{
  "time_shift_ms": 50,
  "depths": [2, 2, 2, 2],
  "label_smoothing": 0.2,
  "beta2": 0.999,
  "steps": 40000
}
Rows from block 3 of a small sound classifier, named by matrix and row number. Rows with one number belong to one channel. Each number is 128 + 32 x the weight over its row's rms, rounded and kept within 0 to 255. All counts start at 0. Numbers have three digits each. After the name is the row's rms in percent of the matrix's.
After each channel's rows are labels from the 100 clips, of 14976, where the channel reaches its highest value: "strongest on" is what is common among them. Only what is clearly more common there than usual is listed. The data: short read English sentences (LibriTTS-R). In brackets: how many of the 100.
# convs1: first pointwise conv (model.blocks.3.convs.1.weight, 192x192x1), inputs 0-191
# convs3: second pointwise conv (model.blocks.3.convs.3.weight, 192x192x1, transposed), outputs 0-191

convs1.150 102:161121119132189124161141104138142123163112141106157145219133125103117187141100135154143112091118112074098105096124147157140104134134208190138165117146076117197078125114137142118134127097108116141135112156144118108095147103118090077071107151134139083146135120131155125100143177184129107119101207121102157089144100087167089095104137134122083102125120131184144188178141141217095088062100165111133107123125153192105117115139129141218130139131073172105115137145137073112131147110156067141062162059118160083119121086151186121068135142113159130103086181179195133132115124133154102120
convs3.150 108:114131116111108136101114080096133109109093125099104130122109080113090141150105096104167127192148079120129099145148154099108141116145139113095169086136092117096107174190100114101072112113119118090194170083130082089179158119186121056161073121113106083093087077184131204150127146111112155063086121099140151162134125115127078121140107109095083163161107135173121122074099119135111124141132081100155120111055139080124145093146134086176080095101066056163116130102087076094143142119124110125145091155131149078135129141150065123177098104101118097097051071125134085110188121116080163118
strongest on: voice: male (92)

convs1.184 099:143124120152099131143098076145141117110172142109140128174119084127168175114107200148137125165107080179154149154145166149137080145200105166117131125153132112166159105091160166155133099132150125101130136159135114130075155118059116074114067166178088155185191140063132113151100098126136117154116146130143102139125149114143083065130164182111080106109104118120139116054135132126099121070151101169102110113146141171082153093107187148108132135121096141084174091151128110125081255138103126126157172043174151113101150140116176097137143171092117134068122142099175149114179113117150096142
convs3.184 103:136133090099137146106112119147106131159149126091165113153128148133151071140141149133108119164074094151102110120133095133153115103092122109139105139119112108165130057119074157110142136144117119131132145141136082148118072197100122107141130160134119167110153091157160163122087134216115139115128172129130156121158135131130190145140144144096255091116121078085150142098184120066109133161087053111111153107112132103140128169101139141120095112133102173035145147143128143147091086138117085098134149203162134131081255122133111166159135124130161160153100089144107112131141124159174145116
strongest on: voice: male (74)

convs1.86 101:107176136111143142153128040119097116101102159105104118104117161127172097122157141137128087086080073171113114147125089165084088123116124128108099090137168113112094115165097110113141133196106095145152172072142139118139093150127100092120130207176176094121042056186166146104143133077158155134107111080126130122118062195142157185132090135080154099127144148091108104141086153183136086187155166098079109125174102132143121140137138143102191165106178167124133173107201158131145156136155148160121138187148126104140112165119180145168089115112121065107087157062119154128144151107093113148
convs3.86 082:127159154122128108130091163125124139082144105144161093102107137133112149094165120148145111103149134104130185090163126233118129105124097233159090153136168158152156177125156127127149123184155082119133097171153127076154125108137195158120161127156194134128112114099058127126151158156110111134144150142130138104137103136127111123091159155182095139121107176089127141106152136169147113163131189178143103110168049103094179171106100130132164119065186132182193124126080147124176100137132159156129065150180129079167133216108152089134102138121130089122194160095174156117068120105129104092
strongest on: voice: female (94)

convs1.140 107:121132150086126166153127101116080175197148118109176117074138145126096151101133123075091129118156172118092112130117038113133079125134215110172104109147168112142113116124035118112102134122156133148150070103099110143142099190140151218129085108098115119091089153129185159124184113174154149122126179143145141100163107128145213165108079135131149144103107161145058095166137125120185075143174099107147111126115126099075122156148070132121094148167141118142126152122153192150087142088142143121161112191117120104127114169125091121114052127089095127101112122153145103131135136200159073161
convs3.140 105:165148095102098106105070121105176180201175091112108150122142151110073157141135151081161129138154103171145079110140190133165172058144106107104139124151134132115143156111111167089135152051143112109186171130148102125133143151164123132193133132097112095089097094180157123109165152137076165086093137133138146143161078082153100152141086094086115140204130189170140136116102109144108152103163100140141073104101174116111157092131117157143051153074113091144075134094140080074144138128085098093166099094094080081186144072137106154125164104171092116131077088159095090127146101150109146145
strongest on: voice: male (98)

convs1.77 095:131110161146172146171113209141108154176126095124145133099140097135070084184173143120094126106117117092104175147090108130189178106097148131154111132125140120150114141134161119094180145135127109098088166134133156088138136145142088145071132140181115135106128186158128114097139140155156185103107100165110134131141137175132084146119116068094134117181155052159152124191091073210123148098156148055088076132066101120156097126139064109100131185147126095103138106092093102158150121157105152157109139121106118173133106179119039071121100173137150160127203147163064117189131158111156122147
convs3.77 082:103111128116116124099095136135110109150131144117114134091111170125163077088153153117066051140076110131138115145091118141086064143124089164101103139067114095061071149081089105112149113190114164100058111123103104126101113163179155130131125150077130121107128094148151126175177066157072088094118137123108142082164064118133048154105163082098120106110073078140128125088130212094121162094125076143113120113064136089167162164165166086156131127099145122112072154171103187113169145119142071162103131124120103160114096088103106148160086113086080128088119088098121104115143087110124109162
strongest on: voice: female (100)

convs1.120 090:161135128136116117206156150121107138070119181140151093121120124113110168140124154105113109162087130174165162144061147143164120131117066130099130116147146152188055105064133170134087130137099052163110180129099111130110092127149097106182156130107161097143124138174165152112113170160145119174106179103105148103192133116140150135161156167118151089128054182159120191079097141144110129164105055190147081117136113117094091080115143174061111072104147154097128130116119142118190106099176120143105109178129121178145109171128105065139117125102170159115167184052141153126171134115122170117
convs3.120 073:182074126166070124129109117138151069074106133148097171101159108126108058125086128206122124136139146067119099090075157105148122134089056069122180146138113083139121176134118119149154102162107075119149130173082097116127105089097167108071098120127137099122117157024112130059161170142126126095120083149121162084075104092104130141061123096119145154076178122153117096140113169167123125080127172171120101115137198133127166127134129117127144099123142039098089092124116094120107141148148158128119074131133100098116130189148135109085133156097150135047141156068151136136096135109128094110
strongest on: voice: male (98)

convs1.35 087:081077141114159094131076164138161103121130078129109140111113133126112154094115178120119096178170151122136075148160122072142127150104109167172122124104135182110089155114128084125123134085135157129154097112159138144073114163032093186196081138137078134121174207124176106145084096117142123155132086135138171125072148105101107133131093160110147130175146092148151063140118134140128109135147191111091168082112065112165144129116135148106085163169084137090201080126101125134130136120131124123136152133122206113118058092132067063109140130171131149151206135173091127159096192129160137081
convs3.35 064:149127107167104102116146111055171181095080138123118140180143061151095141177095144134106154243177108122083130083171157131235128132146141118078100128205110135140079126119127144138117150131139076111122167113130070103129151054165089135121067213085115064135104101128146161107115115125097114068130126125142152144081133122129115111131107108128127127144113118091115120124121089146090151167167117126150154105125119169101154162093120172139122094129120121118081126097159108099065099171144124112122131114148132096162140127131073190045150150203153128144090111153095089095082139134075150124
strongest on: voice: female (100)

convs1.55 119:066091122150130146129140129174218088112080090074121181132124166115095129138133065149160147148181123112090149114159209134135085161122105164120086156156159130090086168126160142156111074139159155118119128143173117142118125141072131133152128126112094145146183139138165123146069137081095150151140072147102125188105204144080126122141134123150131176167133135141234098105106126150135109158151193162056188098150110148130145117115136132168082161065095095054113126126154143137142130119098117177113173103170159064095103096119168126149168170185119142118157164097121102124088159116130154119
convs3.55 136:183117142175116074061081153145196127151114134141085147181141122137139168072108129110098097109127168168126072117105188157126097131099105121087101151166162077139107145075162089128112186121104139164136129161153131124139101108121054130133165118110152082143090135111131070100108105142075103132121091138139098049102064085180121132087076083129111140144131163085168093130159082134091171167196136131134076080166135116104110073102111132089163149087121129103141142159116130093158126138064106136109141133118169072196122074085159120102178100179136093104128156139088105129072151110111152177
strongest on: voice: female (99)

convs1.17 109:150152123084112122191063167102110102179122101134157102170097107192102142103131124135089102138139097134095128123122120133156077133094140153136121057154179123121098199106102130057152129152149142185129190181103163183167115098159124106088148176088154123130116150164158143084111102169126120130132140148124121087116102210120185175141118108106118131105148151172119065191075044130104091114120113085110098109183109158080152118184134155085142175138109117107068119165145166116150091168116136159139117118136089031104155084137141124093133062118143165165158178123122125164113166125112098139
convs3.17 114:158117122110185093141162086108155161169096101141128172138180090108207128111138092128127104117107124161091138162133156104163106162155160077134121185207122108188138113139111115145155143081100152142072157101096111134104105177090133162161084090176110137143162171097135098151100088146133114173187131127129078110150172112140195087094125167110203117139156105075152121222149130099153145137137145113112154120101149190097141130111112207147125091152124178083127103145136098141115101171115128122155215129086149174119132114073113211090193135154118152095112135137112134122117102198147114129
strongest on: voice: female (92)

convs1.2 108:176155114107139075151140170083135146155121191171151125053131175133116181073167145132143142147104131172108159088097133204159090105131074176131166103153155126149158137177139119204074153171096085106138152156133157098073140111142115114119170081110136096117111171121158170089112175127125156137108116140080152104156149103148212178136143161127086070078136116128149149082140100088124115169121117147116117132125148093079078118120139165089127145115115172094136063154169162102127067123163110141090137191121123076139104133155042099086120103088163092097192138092178116141133140103105108118
convs3.2 116:186132090155129121181157146115140136198134127140149126115185137129154176141117126123124119106138129130061121178172158141090130144168255188139066139122146154152136147073112145222148141091118124189088115114143142109134164184133119158153174132097078134130144112193146126168118069183159106181128144122174136162150150158141100097180133137119141093115158106102134127196120112115161132099139156113140144152148103181109096097127105125079117162141098195113159126149122166138094089160145167163112176127077150134134155119135133188132184086145146142177115129161133136127125152152134135114
strongest on: voice: male (99)

convs1.54 112:134178141121102128125145111115110108125112153124146147050163162115154137067133081131136168149145115188138144173089123149119154129169048113139166151169141145140100112180124137207086133125129103112135113160124113138089107062112124127154143139127132064097091122123180147141160188081188096134135138170099102098121070174127151167146131162097138124098140141042102154029155141197123110159163115152120113141151145067126107101114099121128122150156198109165109067123181158098165081181150133202146133209140123143136066124108141106172127096115140110170125144098196135122072117141142156111
convs3.54 113:064160069093130126142098149149105144104145115121117122116050133140139115128148139102159091132179147140168107125108090143093131122113029123102165109102116126091097119158133136004113126138127104067096080099127151121150142086204096060093129131135152144116119132110128139104101130077129118112134108047084119117140110147125120165105150146147067142147093136178106153044157153121094119108106102096130145153170137072150146131096134094144145124135120045189101177108120091149145150055090134095142097112131156114102132094116150047128055114145082119117129126148140141138123144026122107157
strongest on: voice: male (98)

convs1.126 107:086096155127057125140101123136138118164095074118128153113122150098162085146112118124158142104115103130119088156154179159115137204136088115126137123128124182127130172142136111151093109170124089113155164105126127255138158159095142136156160082100136075123150120028132069143091157073118175127142100112119133140107139132069136144147147185136107124162096102111149122098085134145146145142160145153106137082116102126201134113084200114150125136101118074090149068140135133101131163149129118126133138118142148106108118065155118049135175129233158102136146127189115141151070155095107171091
convs3.126 111:175198144180107110085090088140197155173121122155104121124154113168131153110161087085127145134152161111110131111161196117149103144192113146132152158139129108127147181108147129153139200132068111158104132163236169112154117112116126095124130102139149085142103132127101085126132143098128141122106144121131097115165140035199127117096057132129102130126192151150218148153126101152189173091190133133138131101119132137143168113092098173131128138093144132156125144099141188105124138169058068108132114151107126085182103107101131147088185108144156122135103136090054086123073111110110109170
strongest on: voice: female (100)

convs1.69 111:112116123215104126137147108158239159127140158097162170157142128203093194102143127225166171095111097166130125154187203122161128069111107174106130200151171104155112161124213120161102091124174108079117124153180108116107132158075127131148117147141135156154142088122143083140104131110117132164138079135117120155090155095107085124203103104140112162137145116121199140115107121095122177085165141120070126142179110118117103066150048124157109156111108148095100095084142102132124156139128139122129136090155201114120089114112158128130156146107112098103170140117118113113133166146153131116
convs3.69 096:110132118135113138122169128126071081087104152110081155104117114153139127123144103124129104094082129095111172172153083104101106131163099142134126116130075125168082103093110096116136104150084128112107079117125110096136204152201151109071147098207110164144146164132135100186108149110185171116125103100120113182126176151113207135114180157125143119079111098147142178100088144116177106137070126138118174171139117126125156058134131099108161103146079139138178133099093133179060172137117114170107088105189127119062155144183150080103100120092050169180157162088145150176112132077150079132
strongest on: voice: male (81)

convs1.171 115:124141111135079112101140126127141091079140120152113135162122202145162110149163171114135176149120151171176144157119121165137155109105111136109179110181102094121135090169146116124103120118139125148134179066147127138147139174018155106231118137208092177087159148077167093151132125077113079168100102160134080126121163153139062149114146106148166146092112147053121172173118134088145156158112066163150155143147106177148144128148145104137137106053149159109124143104138148111139153116115104155172108119091121136162082166050120146145119112090139178114157125090058050159124105087121141107
convs3.171 135:171130124122154139085128109160159127159092121189114125204154112067098164098150178134094168092132175115103073127134130100113149119131143134130149150119104113142141098143108074103156180104076101105163177190153151117142071179132084091149150078176122088157103168077090089142080125195142111116131169082181057095167074165153152107103106070177166153131202103126166151145152123109149128120144081141103110086131146135094086112104106111114170127096131219107122111146116169089135154159135125118086164113150167112119177169073160152155156109145178105079126164103075109154142147140095163144
strongest on: voice: female (99)

convs1.145 086:134139127127138095140074154103127170118114082148135153162083151151133091091144169126083151151116097164193148157122061126116168107150146164103132109181084088138104075131109156106123137081146119139058160096145167115089120170121153116141117119165144104086116087111181121116097131038132217173149111169172140086151074134195134129097170146136115097116121162169083093166089141109169084140069184144120088164146115166123155102148072146149173105116133178122142143152115120101121137156159153169129119108158154168148140140032147059158081165034155152154093129113150092144156139110127137145
convs3.145 060:149122112133158103105059127115163117155170137063182152169126126143133164144124169129114135152140135156188134120124182153128134138124099135115163136128117113163146126149064186165168142114085118121151165135141152133131137177138090130169138138053113182101108128134123148096144126077081163131191141179141127136153158101154165168042083180133076068088136060175123096073130145119102136080120150164184142122125170135142074186125122189099117093055175105110146091143158088108138131142122082075115102072131163173151109127134123171184144174144120126094170146157119097108145165165118215164
strongest on: voice: male (87)

convs1.149 100:103089156118119127115067137148136116137112110146166126122110148155138138127124099114136122180096118154109065155159147135126147223112106107151125143112140195067110127110130095131089124159138151138171142092123120246154121092118180135184168107135109084144124161062119168140095088107068153132116123163151123133120135136110149127140136181154112152137117087084149073078103148137161118141143140161101116088134104176156133110115233124111160140125076101101125094158169146124123180124096155120134114090136101065129136056183088086185159115221186160127169144166140174127049127100128168122
convs3.149 100:181219140178097110067096118124155170174164149129124163139176167148165137133152118125143158128165094128168125104160152150152143118166122130115129114117098058110137174107109137136162187120104123145118138182205142173134140099095126056144106116132125099102080083136158119122132158122111160102123157160108146153189121091182116155129091128109116136108146111170175119192090139194135167081152139150152128124084110109149181114118131140153104165094128157107073134112203179105171134191067102135121125101122132092136113099114094158107169165163203076106102090124048075135144181125100139195
strongest on: voice: female (100)

convs1.107 094:188153110101096130126072141124110096116179114137125123158110106137171133167166118165111131164105114177142054105143114142223152164132087140213119125051137198054153118171112047152142099105154177130138081127140127123095096083159126145133124162159124143134080123166154211131133079112137166166123149177146118117153111178193128145120126114134123120169144110139117120071133185125136111119132108082099096123114161132154152096135128064085163135127122180153198112137147150176129098089121129069140115135105118152178116101095121104180086160193137119122095131134138142145057109122097111205
convs3.107 124:113096118109124150159141114117116078099064081138121087091093089130133118088098108120137102067112157064072136144108107115078093167131114163156134162118114158107127115107126046133091109129121140143108133107110139063113110148136116154109156129155117148159183174099062103123117078137166085190123101116109104097064148120105131090111135129123141080064131141050127118121181120096141121114115129112088144111163142143128080121087093142100140090154123128139213117192046105158092120063121103123097112170119102162111138120104177130154118105053088209118145171062177178121089078113158108080
strongest on: voice: female (100)

convs1.14 086:109129126112156179098077167117155137132159136144177101190126140123089094163129158127129134171108095072105129134184097138163102116106166138149002132114128145132124119170112068118111125092119109107125086115141134117144144148157115186085107165146179124120074194174154141106113128161157130163088146138118153125114092154130049146145095131121123163148118089204117101131131179157135079086159109076131108125074147103152119097140113131120169146100073142143158157127119114172058108100144171164130153065155115109115107096177071120072099165136159126142156189234179087151130096168143154119
convs3.14 073:127116128133174113141152079146149213102136165144144135141121125189118122200135130159106213117192144141142116137150139112160133113136186023169091128151212137173130114155135180139146151108127058119129119217132132154118134122139116172112052173102122123147113130065137168137127174127136100113144131145135167149130119074125139127101109125158124136164147157094093120122126059151093128120151085108153100140171097108090144137126172111136121099124155169134050136078134131104102095187171128122185169082150170062164110186192077117117126138194147129154108113153096143098118149157140103160
strongest on: voice: female (100)

convs1.151 094:144105149130096100119153131152125171138093111135188143129145159136130101141148157116182132065120105136099083146162158152163141203133019109145128143085146208105133154111136094181084130134122128131110134111119121230101136169068130135188161113110130062142153125060156120143120117066110137111095136163133080138151144101156136098120135176115136078117097110087155136092093147099148130146126148117117147106133090138197093091117141102159125133075128140157169053104199139116126192142153095096129113135138165105140100066108117033134161133188144096121130116173121156138089175091130190098
convs3.151 111:107044135086157129154133168141094100062121085083157096114127155104127109133109160162126098130112145158119103115102102133085133120079133096149104108127162128127076070171153110093115056159167132090142099074000152128099130119178142156087141178099106156122155142128131169121121124144132092137161078131150135115080126169076139145125180130143132094162078114083026090103169138078096072164082100108153111150171123101138088152147160119127170116142138085111131145166108051156130139092166151123135164129143132142094132122135150087140098103118065180118166155151193161103121145091151098085
strongest on: voice: female (100)

convs1.130 112:142117144171122107144161172199099137076122112117131170139147167178117129091153086062115144138130180109112157130140142079162124126073123111135147206100167143092073173154110123146155131128105137142163097112114061111093168138094078178126098110206089165089172181117099137101137111137145133126093064121123123135088149091071116125073111101172118129098095011103135117153079113176094100150152134128142176112080168100156150173133084127164120140119130060129161151143084156147146128139147104119146138154110118141164082123098075188085168131100093177171187081136134103139166105126136168131
convs3.130 105:117119127120168168131170161174127132145182119149162136117104145212117147094145066162183120105184168129148203147136121134080152095136098095167120109129152175143255097144116142145138126102183114163152108153137149129163099191102162151159184054147161188156150158142141106131174159148159160138172120091113092148126123114126171122135127155118094106106153208152140186125130125187191143093117111124080142128167103143147169129133139154138146124160192131159169086106094125148150123116144151130172118135119126121121112178109171068147118181110146104130191170099176158146110101094163155117
strongest on: voice: female (100)

convs1.110 095:133144166113140056136065084099132151114093153142111109058132144128124135050099132154121124245109174162172126206137144154083108098149112138101135090139117165139097154146110104165139130123142162107079134090146137178067100157094135143077129105096105062133128155134083143124069083065178134112131125123094158134136142076109192089107113171139125110127133086118123068127120158093126181165134143174146115069078104088128141127128201186087138068141133122149175059115161119110134167125089099120169151139137168081119108132141141127103130120140094141114042116111108170127103135171101147116
convs3.110 091:123109075160134142170105130134140122081162112149163103120102126164163116116116138173120125101131151084049145127137139156130123105138082108137179179111163208152136092092095131090122129113172051145108156104142107089088133107153103133156180068169129167168127168080093078110099144107131117148111128084135114101117074104129121098125162124118091124130127231155144152111093115142124132086142066132103107027149187141090080109120128103103158172137115157231089120156102112141111131139109142093116103066120112175126115129120188133120119105135130108137200188110134187173071117165192132131
strongest on: voice: female (99)

convs1.128 079:075153112148125117158095151082168065080142139070171127148100169122112149117102114096098069156093142198164134146182097146158161149122132116096123111106085114130086136078130138099068163136120093130154167107137184145070142159074109109151104170093141080110127144108112124140111153090121172185102158082146125099184142076156122117124089177125124153159054141154094084138071186134063072146103163195157161095157106128151106112109126122120146086073123210153109158088131124133136129183140111118183106168129159171125112105149103070158136197151163175128118137082117134135088169083114115139
convs3.128 056:090091121102132155144195059092114128139146144139143155158100126134118078107142187077093128062176129194126165105107085117145094118138081032098119148086157092126106102090115145088117119142167133130141169135129112079100119109118140117154163124126116122125123183099146170147126098115092129183095131113131152147144090156136106115143130110133124148159117120112131101089100144205076138115125160169197073161124139137109039088151095101075103193156100178106114047116138160151126163093114152083136138079160135114115122166130159095166050116160188070166089139169135135134139101165069183116
strongest on: voice: female (100)

convs1.16 097:156122125086163126095058116091128079135202072097137164114141098165090127171123118144113174106132125163151073078127123166106139094109097117171139104102148165142093114174111085181184147108130142079129004097135119085089143080104163180075151113156111211126146162157133093151098150129113127138119100182138133154123127093141125102136108107124110132200180144162156104114156122116130124117122108144095124127132203117150161169149081119137151121115142101112188124141137110164103085073152064117172135091162162146129123114100121166068139100149101097141118175131116138097079074198148091194
convs3.16 111:140098072103061137149164118073138138151079098113088092122116113086095126101056084100150139094106119091124131153101130085119094139124125160142125146119076142090133142054078101116114121083127146160107128071129103124094119130132090192115179084183106136151166153099048062141124082111189095145142132126077090130087175111110096064149110124064120099093129139064134103117139126112173157090120134133099161110136146179127116083137097159100113104193093128134186097167068105172094098098094064133076103143084071122117113104121142138113133124130093202125123141095163176168143115098170103103
strongest on: voice: female (100)

convs1.119 108:116129138126121101170129106124092126184131132089161141215132082130154157063149168177149119146130085158129142117145145096127024149190118199151130151159149089164127116062144151149167096144180096104109112105085082128080124085101101068076080159176095129161148088077074127087101127132147121126119188130115078170173149098127081135128181138109106097145122104174107134107136125127126111067161161097090132104133124143121110131110130143134109160129095110064145100187147117113065160087121129164125188054178155077121129089108173094081126132159118138082075124126172124157131164108127107156
convs3.119 093:121137147169154141122081160144087115119135145125177135168136137101155124163164177153012096094061171146102160123129071113120114105099139146153097130132140152159081032113171177113161142182105082140099085111137155121121054147163122131088174157143109123097107096175158098117123131136158104134125136081144145100112116144149213149118145102122157071108178047112145148138157112065122093128080078131102153144149098109122146145141161138042152125120144153033095148137128165151111165156080124153126135112171109100062176118151169134113154145129083094173135129152108104140130103157171090132
strongest on: voice: male (88)

convs1.133 101:074086139117148090173116144122178158052112198126093102198150132190116174091106137121164145137085106140167124124162190171211064132152087147066165133126153140143102150164168153179087120107119107114171088156113112121063079099103118108142110097153161096135119100128133126129116168142151096133111124107090128134130157141091033119109149113121087140142118129146155132125064119167097134065130149104130157105141121151112109008090164119161152086112145120102094099112106110088123125149152111138100163076151193088086101092136157144100193159117164126103173130094167140132086157120125117089
convs3.133 092:142139117136081137128148056054142164174101151137043111077127132126077180157114103148121109120150071134071089175106153082136116108194207119123095087154120146153129201122158147171086133081123114169181128048149127077151141093112108151128126100077077095110119072148165068124115085131114141140113105091115099157115127184155057125162093113120136140105119171150142139146040086142167128097152131143125139119105112123109079051118112150131120120154056094157110120113157086128116104074143147107107109133124163129156123082158088122152146088105149143139049079155141118159128141114112130119
strongest on: voice: male (97)

convs1.91 100:121145121110111113146139110151133109143156160131094124215120151125147140148157128137150137178121115186158157112136133129083069140164166113150130136191132082158099091122118196113155114124148108130132138120132145098083155127085143139132143114219123130182180170117116115153109153150117117133141126115117093149116165184149025097127207141129139172118140115115129129136083088103102178028115087120111153118137126130116173114053147136160132136099121101190118155157097061110084199111128109215176118040168169099132133104098111157082128098105099129127093149092136131129134097195095103193
convs3.91 097:112201064144095147130123125155100125171150091101190109172084114135127079090123091076117149130108166124114140136115072105097080130140137161178168135102123123087159041123101140071165153122109107111143150135182098109130099181075082138155150094114135123139138106098107124156070133155124143147104170118120103132145166094122143109128133173110114086087159081146177119099179132111101143140096127094113195105153127118109186170098091115072161179139131201067107154136059222143088147119031083076123103133124104081096161114154139137130139138127152148126132140144105104106121188098182160156
strongest on: voice: male (78)

convs1.157 092:159119092091080139126066165110119090119173105103128140163111118150199118131150174162129120160120115125092124089138146123255132154120089158194098133061149146030136121168102074135139127103113190142105094169119138098090120089114114128136132158133147162130087136191188195114134083088156157173150140161141127140115127136112114125084142121122136126170190096153161097125111187149144122115171091083081127139138118123134133097122097047126131126120068112144179113152152119174134107087122116102117153137107110111142069115107093164154139170210136130149137113147098136119035149152147142156
convs3.157 120:161169152143146089092112158148157163151213146114132141154182188128112127168158162140139172187143116195170118124164163137164152067113147061106153107143161087144119145168152171114147155125153118114170146147146136215140148120137129104162110148098142120071082110169172176145144162125111174076147152149156123165166112136151136166137120136151121172227121132185130130147091126168119122153156139142182103149103140108126163163165178110158129148108136131119062132078188129099169181188130143127181162085146157092157136130139115146095155136174168062144139114172098082136182177155106176148
strongest on: voice: female (100)

convs1.104 094:116189128147146112146139156136106192130127174134122101086191134078137183084144150174134063168137090147114103093129161154100118180178116135098141194119107179155090117113219109166129128147114118119097142155149167084121114127114102084082194094171135111116116093069097151157096100134149116152138140145111082115192158096176132148122083142088074153108124177083141168114128130093176137147093170179120162182154120119116145121106152145143133146125119197126165083148142149120050138176121155118141130169140170039107132102105166046104119128119186072118123164156147179110123122111120166148
convs3.104 074:104137138111163075099097134153151132128120084099156122119137129151069133132164152112146148102239132131152124168115142188097125106129149065140154086150204148146145091123149128138156139116181117094151094123135143108143110155101117160129126118065131123090110124135126065094148130127103122092172144237108077134163089162137077165178106113144108119157150163150140101221153133111113088118160227127137087081078115145095155095127168159147139104092146180129120111117186148121111100119143161090165161129124146083179082179115114089130128130132203109211154124119085147131163089092151142097
strongest on: voice: female (87)

convs1.58 105:082081163107120127149085124080144141162144102185113102141116186167127149103117130104101128161109100149141145132118176070105132081116130139126108126115160127111163098113131123103141118051192151176076147095106132172195124104104166171149091140110133138096151187103180156146119079117122153131076112223117090124058128133146111141137118156095128179108162121186126065146103114181175103133093162089043119154116128125138179146095169104145164092090079100183100118179121145123113156107065089141123112107148149113105064122180114117143162098183174173116130164126140119177059162088112115108
convs3.58 089:128087102133047086143113115092126086109113144118133126090161118082129088134094084233051132134108109159080108144116128149135179102130171110174142139148106162141081127099100117160137118132132027159149115121111086111126117164163100097139112107125080137124124140121183137087095129120136137131164147083121135137110136085119096112108091131097187105172184115090108118174123076106125138124129153127095118082134147085087124037100146193145099094143052143135060092097112055094099124165105116068118091131103119089117159159124097178085160156107123127098112123168072116093090080160182104134
strongest on: voice: female (99)

convs1.8 097:066137147162132109094119129084128106125128130121162131135152137154106159132062082131124178126134133096099119117153115114087085101078178103124135091148195138147135189141037164074113133145152100097090053182123136187134116215113156178058100120075118091094111141096130143160130136207165120122107180143153140113120103115082169094140100126092144103108106180145085162175159135203111106104136137103108146102136118115091162136108130149170071157164138091090104148108135155131100147108174124151104163112082123087079107108149142159129123130103095111123140176145176111125156112255147128124
convs3.8 133:140142095108100112097070104109140155173157136099131162121157141094090170174125154148143152159146060155162098108128161109157175075132131101097133094117116116130092161119095184097123124119125100084161179120127090132134181114132157129194071165106100108078082039152158171131156164124076181049094143154117195151154106077121114158127139117096145142192124144144120126135102129139074163117127117128136101108087151093122160128154146095151048168088095100138088096097137092084133116119097143098167082082136095109141131097150044131148135130156120091125062046176124071102154104122120188120
strongest on: voice: male (98)

convs1.24 075:127084088083144075095094112164156120122123100083175125131128108120109123101108129127164090127101121152091112114184128150123131157108023097176128131098115127089164154094118099164116125116061136168093075120176142161114142131057118156162176147156119113139149167111126119124132101107121095118122147162123070176141151147139156131086123129119158137143146173073210141081090112107193155114109106151093181135097093146165160114096143183149129150057099148164214087119145126145127163075137081155104118062101174062108054100091117166097133126196177156131157143104125127113108165155163171152
convs3.24 064:147131132102111109140157142092129112164144064090102072086127161186132116139133085120158167072132053169096131157124136140109089094129087134134146048125102069138150113128105131128145112097155143109152116100124102141149136197094166110130072146123034121104110070135126117130141185096151209099122142212076174158158142138114175147135161118067141094103092103122089152150102141108142115148134132140215105215128159132090141146092167183142102175127114102113143079135141118114148148122121153098129115177094115126127141141135052149116165108147088085088125052175171108130120125154142073092
strongest on: voice: female (100)

convs1.135 107:132162113083134157161139083147068154190151119142112090094146111147137120132177177120107050129137125128115095100091088131072081120141184124160127089166136092161146050107119164126148127147104124168113063069108120072087100134138127209063130113154114151110082129133127126141191150146111087138164134105134147110156122090144077142141190151128132169129121135134077098156129131094174097115142137120151113135133141099086130153095075148107120138174128150157157164163124111106049168081136105167160091132115144126140166158196154186096074124112090112114065167163131144127116096250121089130
convs3.135 118:161206099146136092106128124119161146228128100093116108166153111113107110085146089087143165100129148166118112158198157123128084121162119159116140146140130109129113118095109133097164188066066101146141150122210102105108113174123091119180143046154121084144117120097116091150116113143140125152137189099184100116186157079165145103101095153101114113126171142152210115114149098122134176061137107122120166089112133153106164123099070154072119151122120187139115154121111143114108138137031086080133119102106098110142157083125123196097174115122130136118094117140085095140095192161126127181
strongest on: voice: female (89)